From a checkpoint of a small autoregressive pixel model.
Model: 2.42M parameters, 16-pixel images, arch transformer_decoder, width 128, layers 12, norm layernorm, activation gelu.
Rows from block 5, named by matrix and row number. Rows with one number belong to one attention dimension. Each number is 500 + 40 x the weight over its row's rms, rounded and kept within 0 to 999. All counts start at 0. Numbers have three digits each. After the name is the row's rms in percent of the matrix's.
# q: attention query (model.blocks.5.attn.q.weight, 128x128), inputs 0-127
# k: attention key (model.blocks.5.attn.k.weight, 128x128), inputs 0-127
q.15 109:427471515456512493532482516552559506446543559469463449487606478597464430462420456497465461516484476509488503484462455519502502501499533502480546538499497565472470516539530569511578493498502459520512563484532523526394485501516480586527479545465529557522458533557497576508483490485512506482462552479470493569429502483422448451578497452538546536420503465446511523491487538531525494517507
k.15 113:490506588524456398379401463548508535492533470495507493519545408461459522503445449486549519510475471510544488467501479473507500444484497477522478493512536582505476508510554528484553548489535506473438495543588495526451486433526531529455484574480482514499454521583497586528533520497487513492448520487525524508440518409503472528561517553459503541496517461482505512565460445519543466451475
q.16 094:494506525586399517507492481434458454506516479451491423501476461445475429519596558579527454533526512517460538528557496484500519476477542480525540553488460481446551486495485457492509534457538524499527513514513488412512494427491458532501492473512430505571579469466496466516465434475499474554486528544435493524525536595519513555423526476475513511473554470557480462501500498532423441462455
k.16 117:493487526483477439559514450498503424457506449531524424554501506426488463505562500488553461537511451564522542528511458500533514553509459500499554478508480520548512513512491501489488507464505568507601508474527531544562505470474503481469506466496517533548520581487555424462534479445472470498440526480472511504489551477525522547496499458606467459455607458547393454520499433477472466409473
q.17 110:419575456573456517514537463416535426559517515478499440603452484507542525577580506522465520428431506448524475448569500474439479480516500508500438560441546527546509513529477512481505500431553501451531531556531495536522502464474464481431458498490515486471485553540492532504513543460547536523570520553485539495473487499553510457516483496495507507460491463489492489465548436502452492605522
k.17 105:452500547524519431445542478537528489534507536446432480437473470525573458447487539528517473498472464531458434472488462473429487527483503424503510516488481492510539540510444510413509588507521496562368577513452469592427521528525439494517461469468490479469452512516591503536534549492547494500499564530542466465504475520546518439460528564513544478554499493502464521517476479523503503562509
q.18 089:464445474477538513552509508579520501545552503518590471517563480452484468498537476547523491463471502536544438444522541529532538465473531522530440502513519484554456516478466492507436478516577522498547492465509517523609533486414545479507514472469486501431553454496528493494453526480421465501419530433456502552540604568470456501572544524437452492550516492488563526536471515526501488444465
k.18 116:433537490502577484551557538493492505534459534481463501523530415547463413522541465509489557442483495466531460458526514481507477462500498531525495565525507440535494512470553498501514460535484498543579433512450461543515522465445490526594545485444471457482534500429525506487438504447486481468381529575462507562544495538518481427497456461461500527503495466514584569498516471580521530523461
q.19 083:444432532448464493516586528546484491503483453495425451470502524548481517474561499507478568420516517487504470487462540479494531508572412505572506563470500506549439556525545439566540542549455501469496422525511537446486530504443482494473527429544477502512482436425489585484496508502563415430516496508513478519493520452513515440542493503563507499457566527491461550504507455549524518457467
k.19 090:393530492474482550457476526413480520552489572499471442504527478557498535505555479498463473473482518499420470452525507491506456527573483563532522560509538483481508534500507456515486479533497538512544537520495471449430474485438479540497571526467516480602519436465448577488503494441514474474519469563480507562486491502463502455476532470400527473485565551497461545513498525584571551485424
q.20 104:479486556562467500459564500437508506517595525574537440550515554489529492573414450460460488461481476495508478520421482504475545527545529544529499468429502470516499514476512604546520465541563503551484568471514473528430518409531513485504507541487519502446573517482433450573521504481463529461476463469588496516521534509523516512529548475516431503504439531449501520470444492482475489560459
k.20 108:476531515518526526457490523439552522433488545536480536570484563543453532618500476478464517469452486487481472511467468514466518479410487554508535425549520540589525469438479466530518532528468443471462508441510508511384551525502490491449545479479477506476522480427485513516486528513453568510419475564479470552469514472583497462484482537555529539487441531494564572493496560486484537517473
q.21 114:549485508463406505589535493443478382440475492536511511476484509531504432493558540531540477522525550526499509529506574548513496513560449447479527515560466463475583482541549463469506471572469439500493491503476547446500468573464504459551493518514446465521483522513562477507419438507472516519531557473485505515422513475551499526434421540473528464529501527462495407490503490463483442524538
k.21 115:502458523471431564548446500484396437477501437524514489498480513471459463487517529519546565454515490517484510498508533504560483530535387473535510511485481467518553548508538527485539463506611557487495458515471531541518424453496537491506451508504515494481573531645533494515502451502481561550521511422527452504489538472485496492438503503526435530524519460546425465481419489488493467516554
q.22 120:568442555517555512557480475551536494502496540489492440542519529467512512477444496520458472547492461458521581554553538577469589489509520512473542514475491479490542437462534477525539489546493499469511483459452459498533480494495521447521441550556520546453536527509543491574564540487515519506453425487506480453529451484471587483489453457453494441564440443467411388456503509444519510496503
k.22 083:524484539531518519468529448574552464487527482426535546484489550410538503543489445523490496541450484480491497493448522532478505523435480376516522466478457505510482402458434538551545475462483494465493480466506576470546510497541541475502507512538537492502525487510529500530598540574545534555523443430504419460558493543510457555521477535482487512481437546470440456520478444475536557544537
q.23 095:511438547494558506484494443489475494447546489435437403556455481492490480520467543446506555436509441522411484487457491432453505529482559515478527496523436506459402529504478523489470481494496534463507529519461475493470542537489463546480420465492497489482556500494466531533541525455581469528554489577561559490511539510592512577544458488534571527514459540468499444534556528524457518537526
k.23 102:501516539532528538436509530546500456494481496509533556414541490518490560396533514507501489537512443567572521496485466546463472554538422486477464525548534512477532461474450501468459557487492489585535555515547475477466527546464560460474506518493430528508500546414537514448514447497508539497460521503524512495461445472458551447439510526586499478454453462522448478429526552475541439490592
q.24 091:489496499507431519491467426477480449479495506618514571557493459468622512536571439543502468494445591512545534491589515491479468483543492516533494500426501489500538458558481421494538480538546472493490500502512492439434468522562518406487548480500533478515500533541504518533540534487445513487447517440493530431558482498426538457495529517543464516500532422542514527544502478482456493515519
k.24 106:538490473553489438585413449450535533471518386545458521519444461476576497610456496459535488421467491457497490497539502495554540478508527549561457511453502497537503453486569487488514478512489469488550528497526427467469517516535435485513504443499588476509506533512518503580556568529456546482561463440534474466512525478485543470534578512558499476504513472504466464482535496481439494547505
q.25 094:519531530486571527527537428467495528509514492511468544450491456492460524478508521497523458449536531545443519498460504539536505545511496489500517541454578526470420472511507507510433522473549501466532463535527499476519417507540447564485531434543505472440518515429361478526521424576519501500468461512505549462534510507397487445548583512467517506436543481464487477581528520497492547425480
k.25 109:467492522472508488527483431468535509536493454552527475473449520454479466444573511494521554534485525525591547516501513510521519478509512502435509526482548506419503517533520530533468520415494479481442535561523548568491557450508446524489548483465550494463478504519360503505523462564489493477531430479546486534504495480479477534573513425510507441464572529535428427527449584530499501425471
q.26 103:522476397503498469466500531533441563448547544515490528473495531467518582484546605444473454543512558506403546484429478488514481468461539529433481472539503508474484483531487460510534537468456556489530528515572472564517563603423553508497528527504550488484467401490536512491499546559526468506506489477452472489510480527513494463430456524486501424486518527529475490504551515509518489455412
k.26 110:534497510491532519473549506513406497479550530526471553423506539426429502604528555446518467481531570479531558492503488539478493487469504497434433422488492486446495461548492486485599486442546508493565440435565563481498570484476477494449477507486515494457505480493517493511582574535499445486519473454469490510558508466546505562526505494478465523519535499552585425505518452512490506471446
q.27 097:542576480518508463557485484458553589487464536475515483479516423540465491431433584494435514562518422523473468464499540529462466490419517534540476534508483500465474466421507541505500588526445472476518489523418482497494405478445445579490495562481484560464486475491489474502535513454587549513413500532498505501591523514496477496519534474523453533525498560492543529508486535522468514489529
k.27 108:516493523491606518565573491510544489506487501427460430493545478516405510450450559563478543493494461580485468449446495496440502504473508526595457545477476486445485475477491481501476558564447522464490547560466521514466513549469490583433476532470461542503506496517484502450529487443536478526464495577503464473574480590514505474518528406495453516502492537497510556527467542528462508465548
q.28 093:580500508527524482529463512525482511485468548577546466474458482542516534429537529580580501511459520528468473481479469546433497485503604504442528436496519520507495521471557504508497550438553483472510443527517482427477494564426530489505493572465509468535504467497546429457504466486503536567521464500549435524552446542480458525520479543507468465476424559453502486496530458517604587490476
k.28 106:510498543514453541604500521523448490516536481457472604479508584483465517462520475529515535525458516448412473464472488509488479471456500437468492451477495514531475470483500529485543486463513434460493595427572540517595496543548524518482437540493594500494482511540516441496482439590452516525516505435548553482542511540561501565534492489499469543495437488494455479524496492484573451462504
q.29 101:397516465504498467459517505535470546574490501505467538526538509502505546489536466495440464460477534527516467470535527484517574461548487550513589494478525497513469603539464492506478537480417568603508467426519561460481529490468497520500533523448485495472507439456432472494457435549500405512490504496504509545497505498541460471552479447440542567514558435545449528534525454578521491517463
k.29 107:479526541457459538504455528469515568562515555450442444476519429531454468471555447468461515452505513453516499487509484486523470496598510510533560521563518499510497569459462486562551467446467538628511415480426483433495523523529493478516473472524533499504531429465503492514489489528494454513485438568430543498469508492519473428499472487477536519534558533508593544510543468558496494452442
q.30 096:520508453518463524515464477561476475537477447448483559439543518488541477482507454473499486523574503498518535533554566466517451520498466486493469458570492513534562563539518544507519503458488495459480465523494468590590492478487535496439503434449516408498449466536504522480461467459501446538518517534451464530430488422547464553427446503421420488506517510582482533429529495563549459534489
k.30 103:474453525465558480489591513585481541520558554503548523447502574562533554468471526521502432450561525466460510515572472448523507521498523536459527468460494461489442542486459462467503473508473523490500524520375496564517479535457515473527525511494478506526519486529566490505478557507504409492571555526429494484435445560453490467461536548395439479525501503460508486455464477453459505482483
q.31 101:566449512514480450467460507501487519445464482522513494524502553503488464492441458440482495545563496477517537539396494531575457518428479589484492522532525457463482476488483447485495478473547493473494540455415499616519509506471470541518615564511432482542523472483566426524558467547478504480510460539446420542527521553502467544475504490437512472483542522514461459505470563449487490474533
k.31 098:510535429479560474440491493466503488447448499508569430506503519461558530509533438427491522525569520621465528544462480457545512522440464513438507430486517459452478490511590491514547500557502487535452433534529516470546543612524440456539528514520475528484509470549532443507538499557546484523477502438534519509484544520497490528483558496490450480508510493462512405457530509421474465526521
q.32 101:489489477480504490556445457503443541541501464446470502551525434567477511486571532434529490495502529501569492488529487468523477434547483505566488536523486484477503451511462490637583475532495476545482474500428526495502457457499496427511479457492493416422486432442466602502550534469599516498442502510536511439515515481512537511472434469511469542501554446488497541456571509498509523531485
k.32 090:516459522498470469518560439400508491565528500507490502472543505526548531395491529487503560487485467483603459467532479517498554532509419490474485526475472519508490433503512470503456585468456573571479452548402529474460485483445513489532503445481511490484532463453438499489557585543586501520472485514516443538511500460478510507610527492493533477530512502441566538511478521459542550498474
q.33 102:527528495503502537505464530492531526444513525564520531484439527456481511509413421541456448514533486520531530534511500561473508496434581494491472484454469467545502500417498505470529452573490481501442507520516518545528441407536500445546536545553536514494525531522473487517439474479528547523577532462535530485485466515414538500475551437536529461530413547513438521483475477493523403485612
k.33 107:457586542503520532516560528594553461473470465516506520432474477511479456549406493553555493543543494494501558542467495566502522475427521478523490463496482542459505519484482451520557506579423473468529489506521450463435481548477547489548504485506519536493491533428518512438418415478457516545578455508493526535454526511441487500470535482516465467512429480547503512484519477474415444578528
q.86 108:545531394474456433529466473442532442488488542504494449545500498543645415520525441495514481476480502490491492478419478482537539507517468451451452532546523534533461496496481480509514512468550546551467535474439475502519543583479531543521438484544508485493525476507516490553503533542432501505470532459480442529520439514536462471596447554544546518543544419513484523498591487494505513507513
k.86 100:520481465495497387471477519521434505516456474505574525508506517491575545424531528532504377527483512513485515530476568511480468449557477485557529549481515508458421522477517436456498552490508496446512487470526474545506565569513488469505483531565560529498520523574529518418567465469405433484490523479526508466493414555464478479539444557532555513504506549479442517491490516543462525520501
q.87 084:462533528508491497471532498463533510559484549463465589444485469525492461467471504495484460529487510464498513534568517533493546532500535498530530585497538452502537546470477566481533559493514452486457462506486495525525504478505507543405548468521463565438448499539589493544544439505460480496501515531473538493494471493534390477562400527422372494441504472511403458511485489472474532526506
k.87 103:488522541556517554513448498435543470489448505510551496572525500475514515521484475376492429404522515495447529519458484510491528535464520507562556458494550536473539508476457478532496497492494539536509429448392530510508538459459493475543536555463453434505544529588508494512558443478489498555459414529497437567478511473482550467468514436484504537477485478458577476489541536540497461457531
q.88 099:463455551515505508541550500559473438461469486446458420520534546515571462433505542507527512455486475479470447448472524542437485492448535517408510556533506460506525498569468509499439530535481498506475492602452504536518548515439529508487439561426454550511562473435495422508418443506534479502488542550497496519486480601569538500508499543478511523560481509509500487492505482526437568471508
k.88 093:442531429436544442466464447562497502511423408475507485494523466445504482486518529514508569493486590562513451457553544495494507434542539486543494499554440499546449528496465533509587545479590493493514504420399487507561518439540511553450505512478539501501545554458505485492455463443498436543507538530494501556492473487567520516494495558462519499549498516492485511546472405507523520489486
q.89 095:510524421532473468475404467456405589502526509564509569535557509475541467483441525546462457479491537466505512481499442484462462474531448547589531533475467554457463504482518505479549497431520498455509424443523474455452546590559450507519529481547493480450546495544575563466561525520542507510483517474513511493574521501496524543504537473528509500447502443497543488493504538542532481452424
k.89 094:528472405483483579549532508428492580500520566598501462508563476529503497491516546506474488521474513411469504497491420458460465527431545574559472501471566503521498524439560558483538437519498497455449536463568520445508488509499446511531516528515491472589491449603491465484511486547546582528502499463527487466516477396467503488501466456542526488505518485532538491451473515531481508509484
q.90 108:443537565493491490509472462489479479471525451575541447509515488561486488489409515472622564485553506483460501562481495487497484501529506522478503512421475444514448489506517504533519473477525467541433541516500576488474382506580529444531509516517466449463501598490470499532440415513527496513511491540534542496457491464470468498447459417484553449540492542508539443473587460507507528483514
k.90 095:614460514510475510504514493458422433489558522530495495511530463576450423598451453472601534537493505505489507530509448478524503507513557467460512457522475507473465471473499491532461528509495481538481423485513505531528448515562516481463549548470436513503475568516518484524412448551473504435555476526503481506486450575491471561383552498468471453557484521464458526500486505502483502457562
q.91 097:506523533473509554501505515555522470439525499555483530497484484542469488509484446472503560552484502538545471459509533458529467506446501476546485391458450554523560510462466448482526510474459579482416539519464494514525506480477510409529501466554529543443512454440446524508451521501573483532483459469533428473590582495539606472501454524542581480521504498480533569507543560469550501467483
k.91 105:409449463533436561476577499430453497540495585534430515532512527532446452491565516564505539528503433487513462489525535481487484467498492501477455548426489478475528486487527448475428507445473479477595453528540515571459529490508456491523459475459549539526463477550477425520466485494551522483487503500492529541555535490523499517434523489487486509514534473597482493510596456523559544583469