{"width": 128, "batch_size": 128, "warmup_steps": 600, "weight_decay": 0.1}
Rows from block 6, named by matrix and row number. Rows with one number belong to one attention dimension. Each number is 128 + 32 x the weight over its row's rms, rounded and kept within 0 to 255. All counts start at 0. Numbers have three digits each. After the name is the row's rms in percent of the matrix's.
# v: attention value (model.blocks.6.attn.v.weight, 128x128), inputs 0-127
# proj: attention output (model.blocks.6.attn.proj.weight, 128x128, transposed), outputs 0-127
v.13 098:116077113080098108096163074170157118129139084134162079159116141092123199097156150077150109142128056181149130111151180124122123125124102112080135158067096154187107088149125146134095156106113148087099112121192160157154122124133134158132055124138111140074171130182133161148145158138150144140128146095124085155121117073119121209161150180153102133042157153153140067140111100141167077154129
v.14 102:149117144172129155105108120099137111092113109187121129062146106135164109144161120113187145184117115134118122128163145181157133099115114175185086110067151099133134148151192120051154119173166150112140134099149128103122172150105138123100114077117128151158093143064129142086125107171112132091116138137145140134178112136192127109095054107009092113137095109123197184139149155080152173122099
v.15 116:117119119155183121144161145121165132147107165133149135157128119196120149119137136095129169142124109144090114107141120077109123234094112129072115132151066075148141134107162194124074125141153095042129093183141139167202071124140154062081111144127110117120049150172138163147124136114133153123146157137127106080070101151122170142134103101171148137122147162162126150123067129125122146148213
v.16 096:091070113142181145132096063139123118074169139132095076070135094114146095129167110118201096140119063159181123139155135136155164123143148177169103118064180081160087105165152157112099117118159152141143139123214126117134146125144121135130101100112137122084089140123114152121207134167127111077091143122172136109153137082218091130121078109089144119171123081151151133173153191109136149124142
v.17 092:144097120120094076149079124099066130170107123150146098180144145092129121104129159183084121071118174107126130129129157151103069147142189127091160168118127141082155147111146127162126104186101150149042144160124126138105139084139177157123089161084145132191075153172096125084103135104154135151159128133060160109138128101061102135125171164137204115118122150172083127089190173140143084143088
v.18 098:121186119134162124089158219107125117160144169112078125102105097161108108143111132165156126146136170120124130138130077158116126192114134169183097133133145105109137154102144131131121101189150121139150105144120116110084104133066135145135127136091159121178054133058134104099080117076094137132134134174091103128137118200088143098074057090107150163190111123117140222098190124138081138172108
v.19 097:121114106234126150105118162122156131120168195069126129128134132157083152135135124170127131136126091174125124132186153060131164173121111072106162095129108128089188176137146115068123138075092119117163116145145177153169109139172059107091112125168080146089150126130181124169151123147146144147122101120109134133070139124121094190131086138204085120148164105096103106133075097097130171096180
v.20 095:145120111076078096142136074154140124151130061138141060097141165103171112123142134108124126105134105144157136122155140116133121132139106124158155162067123183191059071114125099139196158107105111153114110119135117079085128070123111205157131080094132151062121140157105090128133127163128104153119144116130120131155129107154198172091104094169083178070152147132114090174197098172158102156065
v.21 098:166135152134102121055225167138149129136122072129149095175102110048061145102123164078137098156135160176130138119115114146128074100124127147094128142156128085155115100155146122160075094173108210078083100134135169141152175117133157120134089202104145124132136126179146145061082125114120111103110124134117122142144126165083067127136178156100133141128099167154172130110144101165166068145089
v.22 080:149124124106112090177108134107080127179084114142144112185145115060127038109114151144153168133119204096116116112086096138111091184120200170149125146155091124119059137127138156146119104189176110101072091127100115130137136098148189113152105123033149134129053155135116122088070122110108140167121152146093154121165112162160158138137106113123158172150099180149125155145177172140137109122096
v.23 106:131185134158184164187103165117158144163083133143129206139116109122134065150088112119119170105125185051146121137107090132115140124123146059158140135208110083141144109140123094127106112130133048186111104136025110144130185079148150050149178126129129103082125141111124124118096108122109120131124117130139177125115140147135170090136121033142131127179095114117114137130128160165120166113107
v.24 089:096123113199111140080130139125141114116160155080125132149126116130105176120174146109172122169119063194126136115161157098151164139137085082099139108088154178137154130178060107089148158074087132102124124118139173113141115151159083119089097099168081119076188114128142157145134140156169096131107123074125120159117132108166115227139146161115040141090185126095142085187137097086156112118149
v.25 105:174165167173098105069092189142131123128132113141119173134144141169105122136116076150110140122145118106147139144068114134132138102123066084177109139095145155080154154111201081075114173080106078228095113104121124122085222118112140158116132144133120122098129118115129141146107125113119111184140087144075121129123138086048179133109122139139091145066133120092135155063140137197137125128084
v.26 094:107152128091134078181103090155107138121075105135106072088091167156144147107169143079123124160150078143114134115122150107166107177110078155125095135079105166189081155096128139164168150100157061055174091136189140128193132101071116139139064091131115121142087138139140138137108145159148136156156144120121094126086106141161178181100151134209098173061147119145110097106122090118128113114184
v.27 113:158133140187120136055182126147098132088152153049087078091129125066088127102091087154087124146141159173118145139111123152152120131146156141122141118156180158046186162158136114089180115105099221099201137141162148142154129171143120147094144197138144114200119094120143116068101110122116107122107106137121135144135115155108077154141197167108128131082120126118125097126121096111120157071152
v.28 107:130117145146156131133116149130148125089145095162108166093125125115148085127123114072176110175143103136080133131036139137161116076103106125203088102089160120153088156112186133103215124135142096116181148060105119129114182169100122172202126061094113136109159132071143114106098113132131159160077126133134159155168135147205142167106098104083065152124100137078178133136112150117132106105139
v.29 100:142196147149162139103160196154181116115168116117083109049081107206121189134151137095133071124152085128166139134172100152121137098110080124178093113116164135178133145133101091117153137111120148151194112122136118070085128141054074154149138122163166151122150104091153123125131125113103113099117119154135086138111123168079110093056108100136101154135125096077169195106140075140093140150076
v.30 117:154136153090100147179116101138163149132117072158139091147120156052117149092138146055148123128139136170123129127134131138126087038120070144120150137127116072197047053168104120163117125141098178114168127149132156117147189103125116078134127093114136140059187124160127111133118129180132113097120112115163152133156129145149131058164160110096079146173094142165129077098121102147179087099080
v.31 100:098081135070142133103140182095089133150147175120114128189152161089106170133114114157116091136136125157077124145148174103145109096118112121133204158149170092127086114097136130141091147127062135114136152123107182166131144072112057106145163174106065083136202095089140088120115112125153139173117110114079146177140134094096123123155180130073054137135147133198072117095131148132175085093113
v.32 098:130054127151081127182151081107158115123088094169127133161135162162138136138101124080127124156135115086078140122082125106142154104146172167081119116152129105081135126120168173131057120132129179069095142055159087168136099140137140082074149203134092136149071127151128116148144134135156140190130132143139209094137066135139153068119112159061136159177106136178110110134133170077143170117144
v.33 099:128097138072137140190119095117131119115155113185131118146182137085133156155137152126120098106148194128117134114124178114145131071138163200065109125172170114091043123102107138080143099107148133100031090173131136092095099121150109168119106154092148133146143113123164102160153154178162097147110130118128157084164149160110105117096145120183089137092148138140124092074232092116105096078119
v.34 107:069096130125093119123166144130136121117112103223149169144143103168171168143146109162126132115130098099144128123147077142146094171150178141104096107124104178129111137163201124057092117125152110105137175084198124170104125089129102112139125119156049124109108158143129093098130143088149144138141129130134184087110150062094165063105206169152193147177124100143120098074113161127137153069145
v.35 101:159095104127177105154101081164150107153125106023149123135132117160108158148091150173113148079129122136096133114088139120107154113171183191080123090174140071133103038152078140202091133103073143093114158197143142106120108143158142139121129182104192169150185112110147186136186164105110104107138131136129141100140140164167160136099200132135130116132114112105087102150137117096107103139111
v.36 104:159098128106082108082192120127138149164082126098130130172089199156158159084099095066086129174139116103112137150135101161096137090143148092112155133119132124138178100150082146182086119134160133135098155085134085152121148141176142102129083197113058120087081114161101110075099141110139076125097139143106141109089069146126132160149121143027163156099122169175112174141073143079156142152130
v.37 090:102171130127156135151071246127087127106138112238143130148098132088149149145140138186174072156120144162157115126134177167141091116085078152074123105148124129079096150158148115047095136078130104119126116144053110118137127137087071094146128138148117097145136151120143158152105124173165113109144124123164148126165155130114081126082157157175103135167134151160116082084149109166120183145141
proj.13 105:172146166147111101136106160128122084135072105085113126162132092167107064106141127171107200169127151131172109147104057164133186083116115140180096151115120137116146090082097155121107109150194141136129167116121092144127146148165117152130142133140203148110166078152139131098125109079133161103155161115091120121146095116072126114139202110232121105183110088136190075136117172120069154124135
proj.14 104:139121070086175107126132141139100153149218130158130177121104167105096140096192132150148133132088123082075102102158154140136066118144075112086153116120150094144167179118111154190116131079082121102099103148130183118117156125078131047140209161204124141114152097090122132187062125143115142163122106137085111139142158144135093166099123136094160136100107109150112180165169163104144088119131
proj.15 115:124160190157109127161100175171115062110155050075134162093126141164081083147108125175150152104158122200157098116075153119139124098111156089122171136131128147111097118104123039089124142177092154164078135150131128161108087129115094115150137103109135109140116141131132113131130124123157131138149168112149168142162146112095138112105217079098128091161147105234176118057105107117142120075121
proj.16 100:156170134100145099088150150134084101157148087125129144189139170113113109059164127153159196165126139084058111125131106098139156066178158081092123149151124141162162120170123123172085109120159112115133118091136126150134160118092131086079168177173185184130152119130152153140044099104100138136085140126086092111166141099088109153106167144033147090080121159113109106162157177167127141121119
proj.17 088:161163151154147187065123091119157127105135109125174115097105144122140110111080101159081083122190138148196161135153124114108119120091160217107094098131135119111118111093080124131208130111255138071187146126166112155065084143143107099150090104146119110106139179148157077147176100138119147129126100101143148133146119134142099140098142134197073150104111159100142147131096132139131140081132
proj.18 105:082077128106131184106121132143168186110125104100135190103152173122103166102112121092164112094157136112117105130130207110122062129119140139086167101133150121135104207126126145129079133092076135097091106165106157178153068139101123062220136109136077122146081192123105180152128101197112089159127120139131135177134147144156103141113103125072096150103120121190081169149099117105102138102142
proj.19 092:144137141138059140186090111166137251134082124174086154150150146125118132142143105086084123160140120164126081089132105152147105110156174104183158108107064160169135068114134083117149139169088143182101136163064147092157094103138122162141131121122114110148159093137109127088097146115142165117131156129156098155133090141096172112117162118046191063148143101152143110081129099089149104162102
proj.20 096:106150146073138128116100194135094108140097122102160152163175112162141055114137120152122146116122115074085119167140094143127153123091118130174068139125099119116129130105102192153083076120157139098170139066116100181131142146161145143079163172156218161164122096132137162086158122131092118137123152136097120121118167057095159158156145165198078109143102073060185085140165176118109130126142
proj.21 096:118040088116132140138125090101120100122092133103141144117155102171136150132148146153113150125148187132219146137127124102104151075128103190119127112116162134093152153127118181133177111089189077156125134144120129116108114179141126093164141112143118084106124157143081144181140098148151099110157115113075219188128127136101086092128107097197095137099109128190094173138095131072034166150153
proj.22 079:065080158144175173058107185149144096135172123123205150132155148158151152105137096121123073097143152118151139149185170100094104104091114136077112085145169147078128146128086111131146117094122117072178128116201092153088094156075149093135143103170159105093101162140127141174121095126108096164160114118140213139120180132132102132106114135137048111122109104185151154121120105119124169064120
proj.23 107:077085080144109132137172104128124122115156159135174121106154126092168163179137154098138068076085135114091177118129162094129105168129095124102153118145162101087059146154156077092116122109073138155153098088230115119161107162110156162121135116111103111166110145115137130167166208144118117120119118131187175099130163116142181100137091129044158121117113149146088162058158094107189113115130
proj.24 088:181124120140084114156140110131123208143114121135089146191133117146110124092170143121090159166098140102142065081096065183149101082126141106211120136153043126156146085146131186128115115150120145167143165134045117107179136145156134183102173122132151132143164065169115172105085153096137157106125155121138091140152083150096157098142173107124163097173141068123169090148171128142116119149107
proj.25 108:124070099117114134114201131098183163133076182202159147141125156114155086150157151127175116109139117080127092139170159198142146159112075137116143143117119064155086141104078187082122118115111178099136146106103175169139089186091123101173085100105103097132108134111118107091181142183137193106116116126145119132106111174131168182134126114130173099142107054091079132109097113088123117158154
proj.26 096:117146183169119108124087179148149053138150113105125169144136101143110060108098125161161182164146114140128078157152133158130168109114144103139114153102075106114153114096131148100114108193055163086086148127064096175065149085158118146087161118108166126127152111106156112135118105140113107157098173137143142081136114082100146164109206117173071161184110090137230105123121140086114133125115
proj.27 109:146094091079149153165148063132088227145094210191123117159152134127156211154134139118095135153142127108152142118162119150103118134149192145146126102123104092155179112148164128137183121118145066165091098171068110093102082126097144077119088113118134098068172169139074134131102094167125108144133091136110130163104122160137071131122052119125136131076157093140117174142104127102089127137120
proj.28 103:057047145153149082115143189100138086145138163156106152195135101122123160115204123113107101143108155090074114160199147156133120128119048087069134072113151100112134147165144183133127111153058145105121112119127149119131155091090174088086175133167120132071145080125111149146077123171108131159148125157071135124093103145139148165134139148165152152155110070148140113167166138092151110169112
proj.29 091:080110075090067120160100099105133198121100139104073192119156132084117114116137146101200157128128105093076103114083138133138111146150104150135153180097086107150112186129160216136064127107084144141066101142070206154175130095162109105174132155107082113172097140122108186132131126177122113123078143150119108151110107124135148156171126134123123167131119127141070118162118139087089139179161
proj.30 120:089116077070143114150109112107117003125128120124157104121131112159161113147158132122130153137114144107133162142141107081113187120116068178114100159119106141100195119162116114105143086120140068129107116092139138065068214119169170188073153156124127129158151107103136153181153138108141096119133142112069197114111166099116132091168134153181127166096104184126137131117144162102096120180160
proj.31 101:100091155161176160107159110130170122121137097165112102114054111173119209109110142038045188140139142139189140123134111160128120156120138150136121102096037093173118087115111127090144108142114115129140131154096121023127147103110187150141114121113100143115136103182082097145133170150123089104154124109093140165138138159122174103156142123170165141094135134092132167130103152174105123202146
proj.32 096:068108191125124140126135105137059133131107209116154139147074114150055179115182127188078149117122115151103179143121100149145097186140136087146156116162079126166132142209153157115125072110137098148100103139114158125143137036114112119123140097166150173078166112122124117161162083126112107113118121137095122136104161157118127172176114101125182137055128143099163073167154121107087108135086
proj.33 101:110107158142088126071118137120119205113095081117124092144140104150113142138119115126116204155128112086119147145133127152156157099100195028182137101084125096132135154139120127139132106193150131150136140194092133151123203062154163138123104100112093132069108145131084160113124127102094159164122127126144112125081173168170201079157144122096141155084133157103201093092072133118096173124139
proj.34 112:161081121160188148189154103126078134167144160102181067156101120166096214090167098142125134154118137128080141129153100112124108131143066147191179129085190106109150099148132148142095143112079112079137095101145130181147120124158141111125133117160112163156085144084118154119159102147067104128099097132151163180139140171091138195174094107096126157139086120123148109195128113080052147135099
proj.35 105:160111136128106153107140135133136101082159121143065085164061127122093122197152137062114146148135200120156159137134079127137119193089047079162091125078142146140139127141167107084159083091182103104176095119125141135121162077132124123146072122092083121167115115200125134174070148176096123149110153133118155109133138102136167069126140162147195133099127182107132105090140115174169169116117
proj.36 106:117193103123138100158137079071078141149120169171158154135093040123070144108140147189145160081129174122119129099056139125116128172121135141138131122186087141137056159197153152089095083116144136163108141069118132125111076159117106076164151145146128199160193118106109138146158125164117137094139117119093151160185129118114076139081144124184098151097136107156173152154139089141099099111126
proj.37 100:136106141147144110112133107156184107136147128088151135138180164140114098161137126087107119157122105092175132082127159143109119027141130096172135147115199120089165115070102101126116161179122111130054082234119105170134131113141137159064122056127093127127118158108133179113130085120113143114121139145188148149064146164188132159162088123108134177182116129104131090146143161094077100090115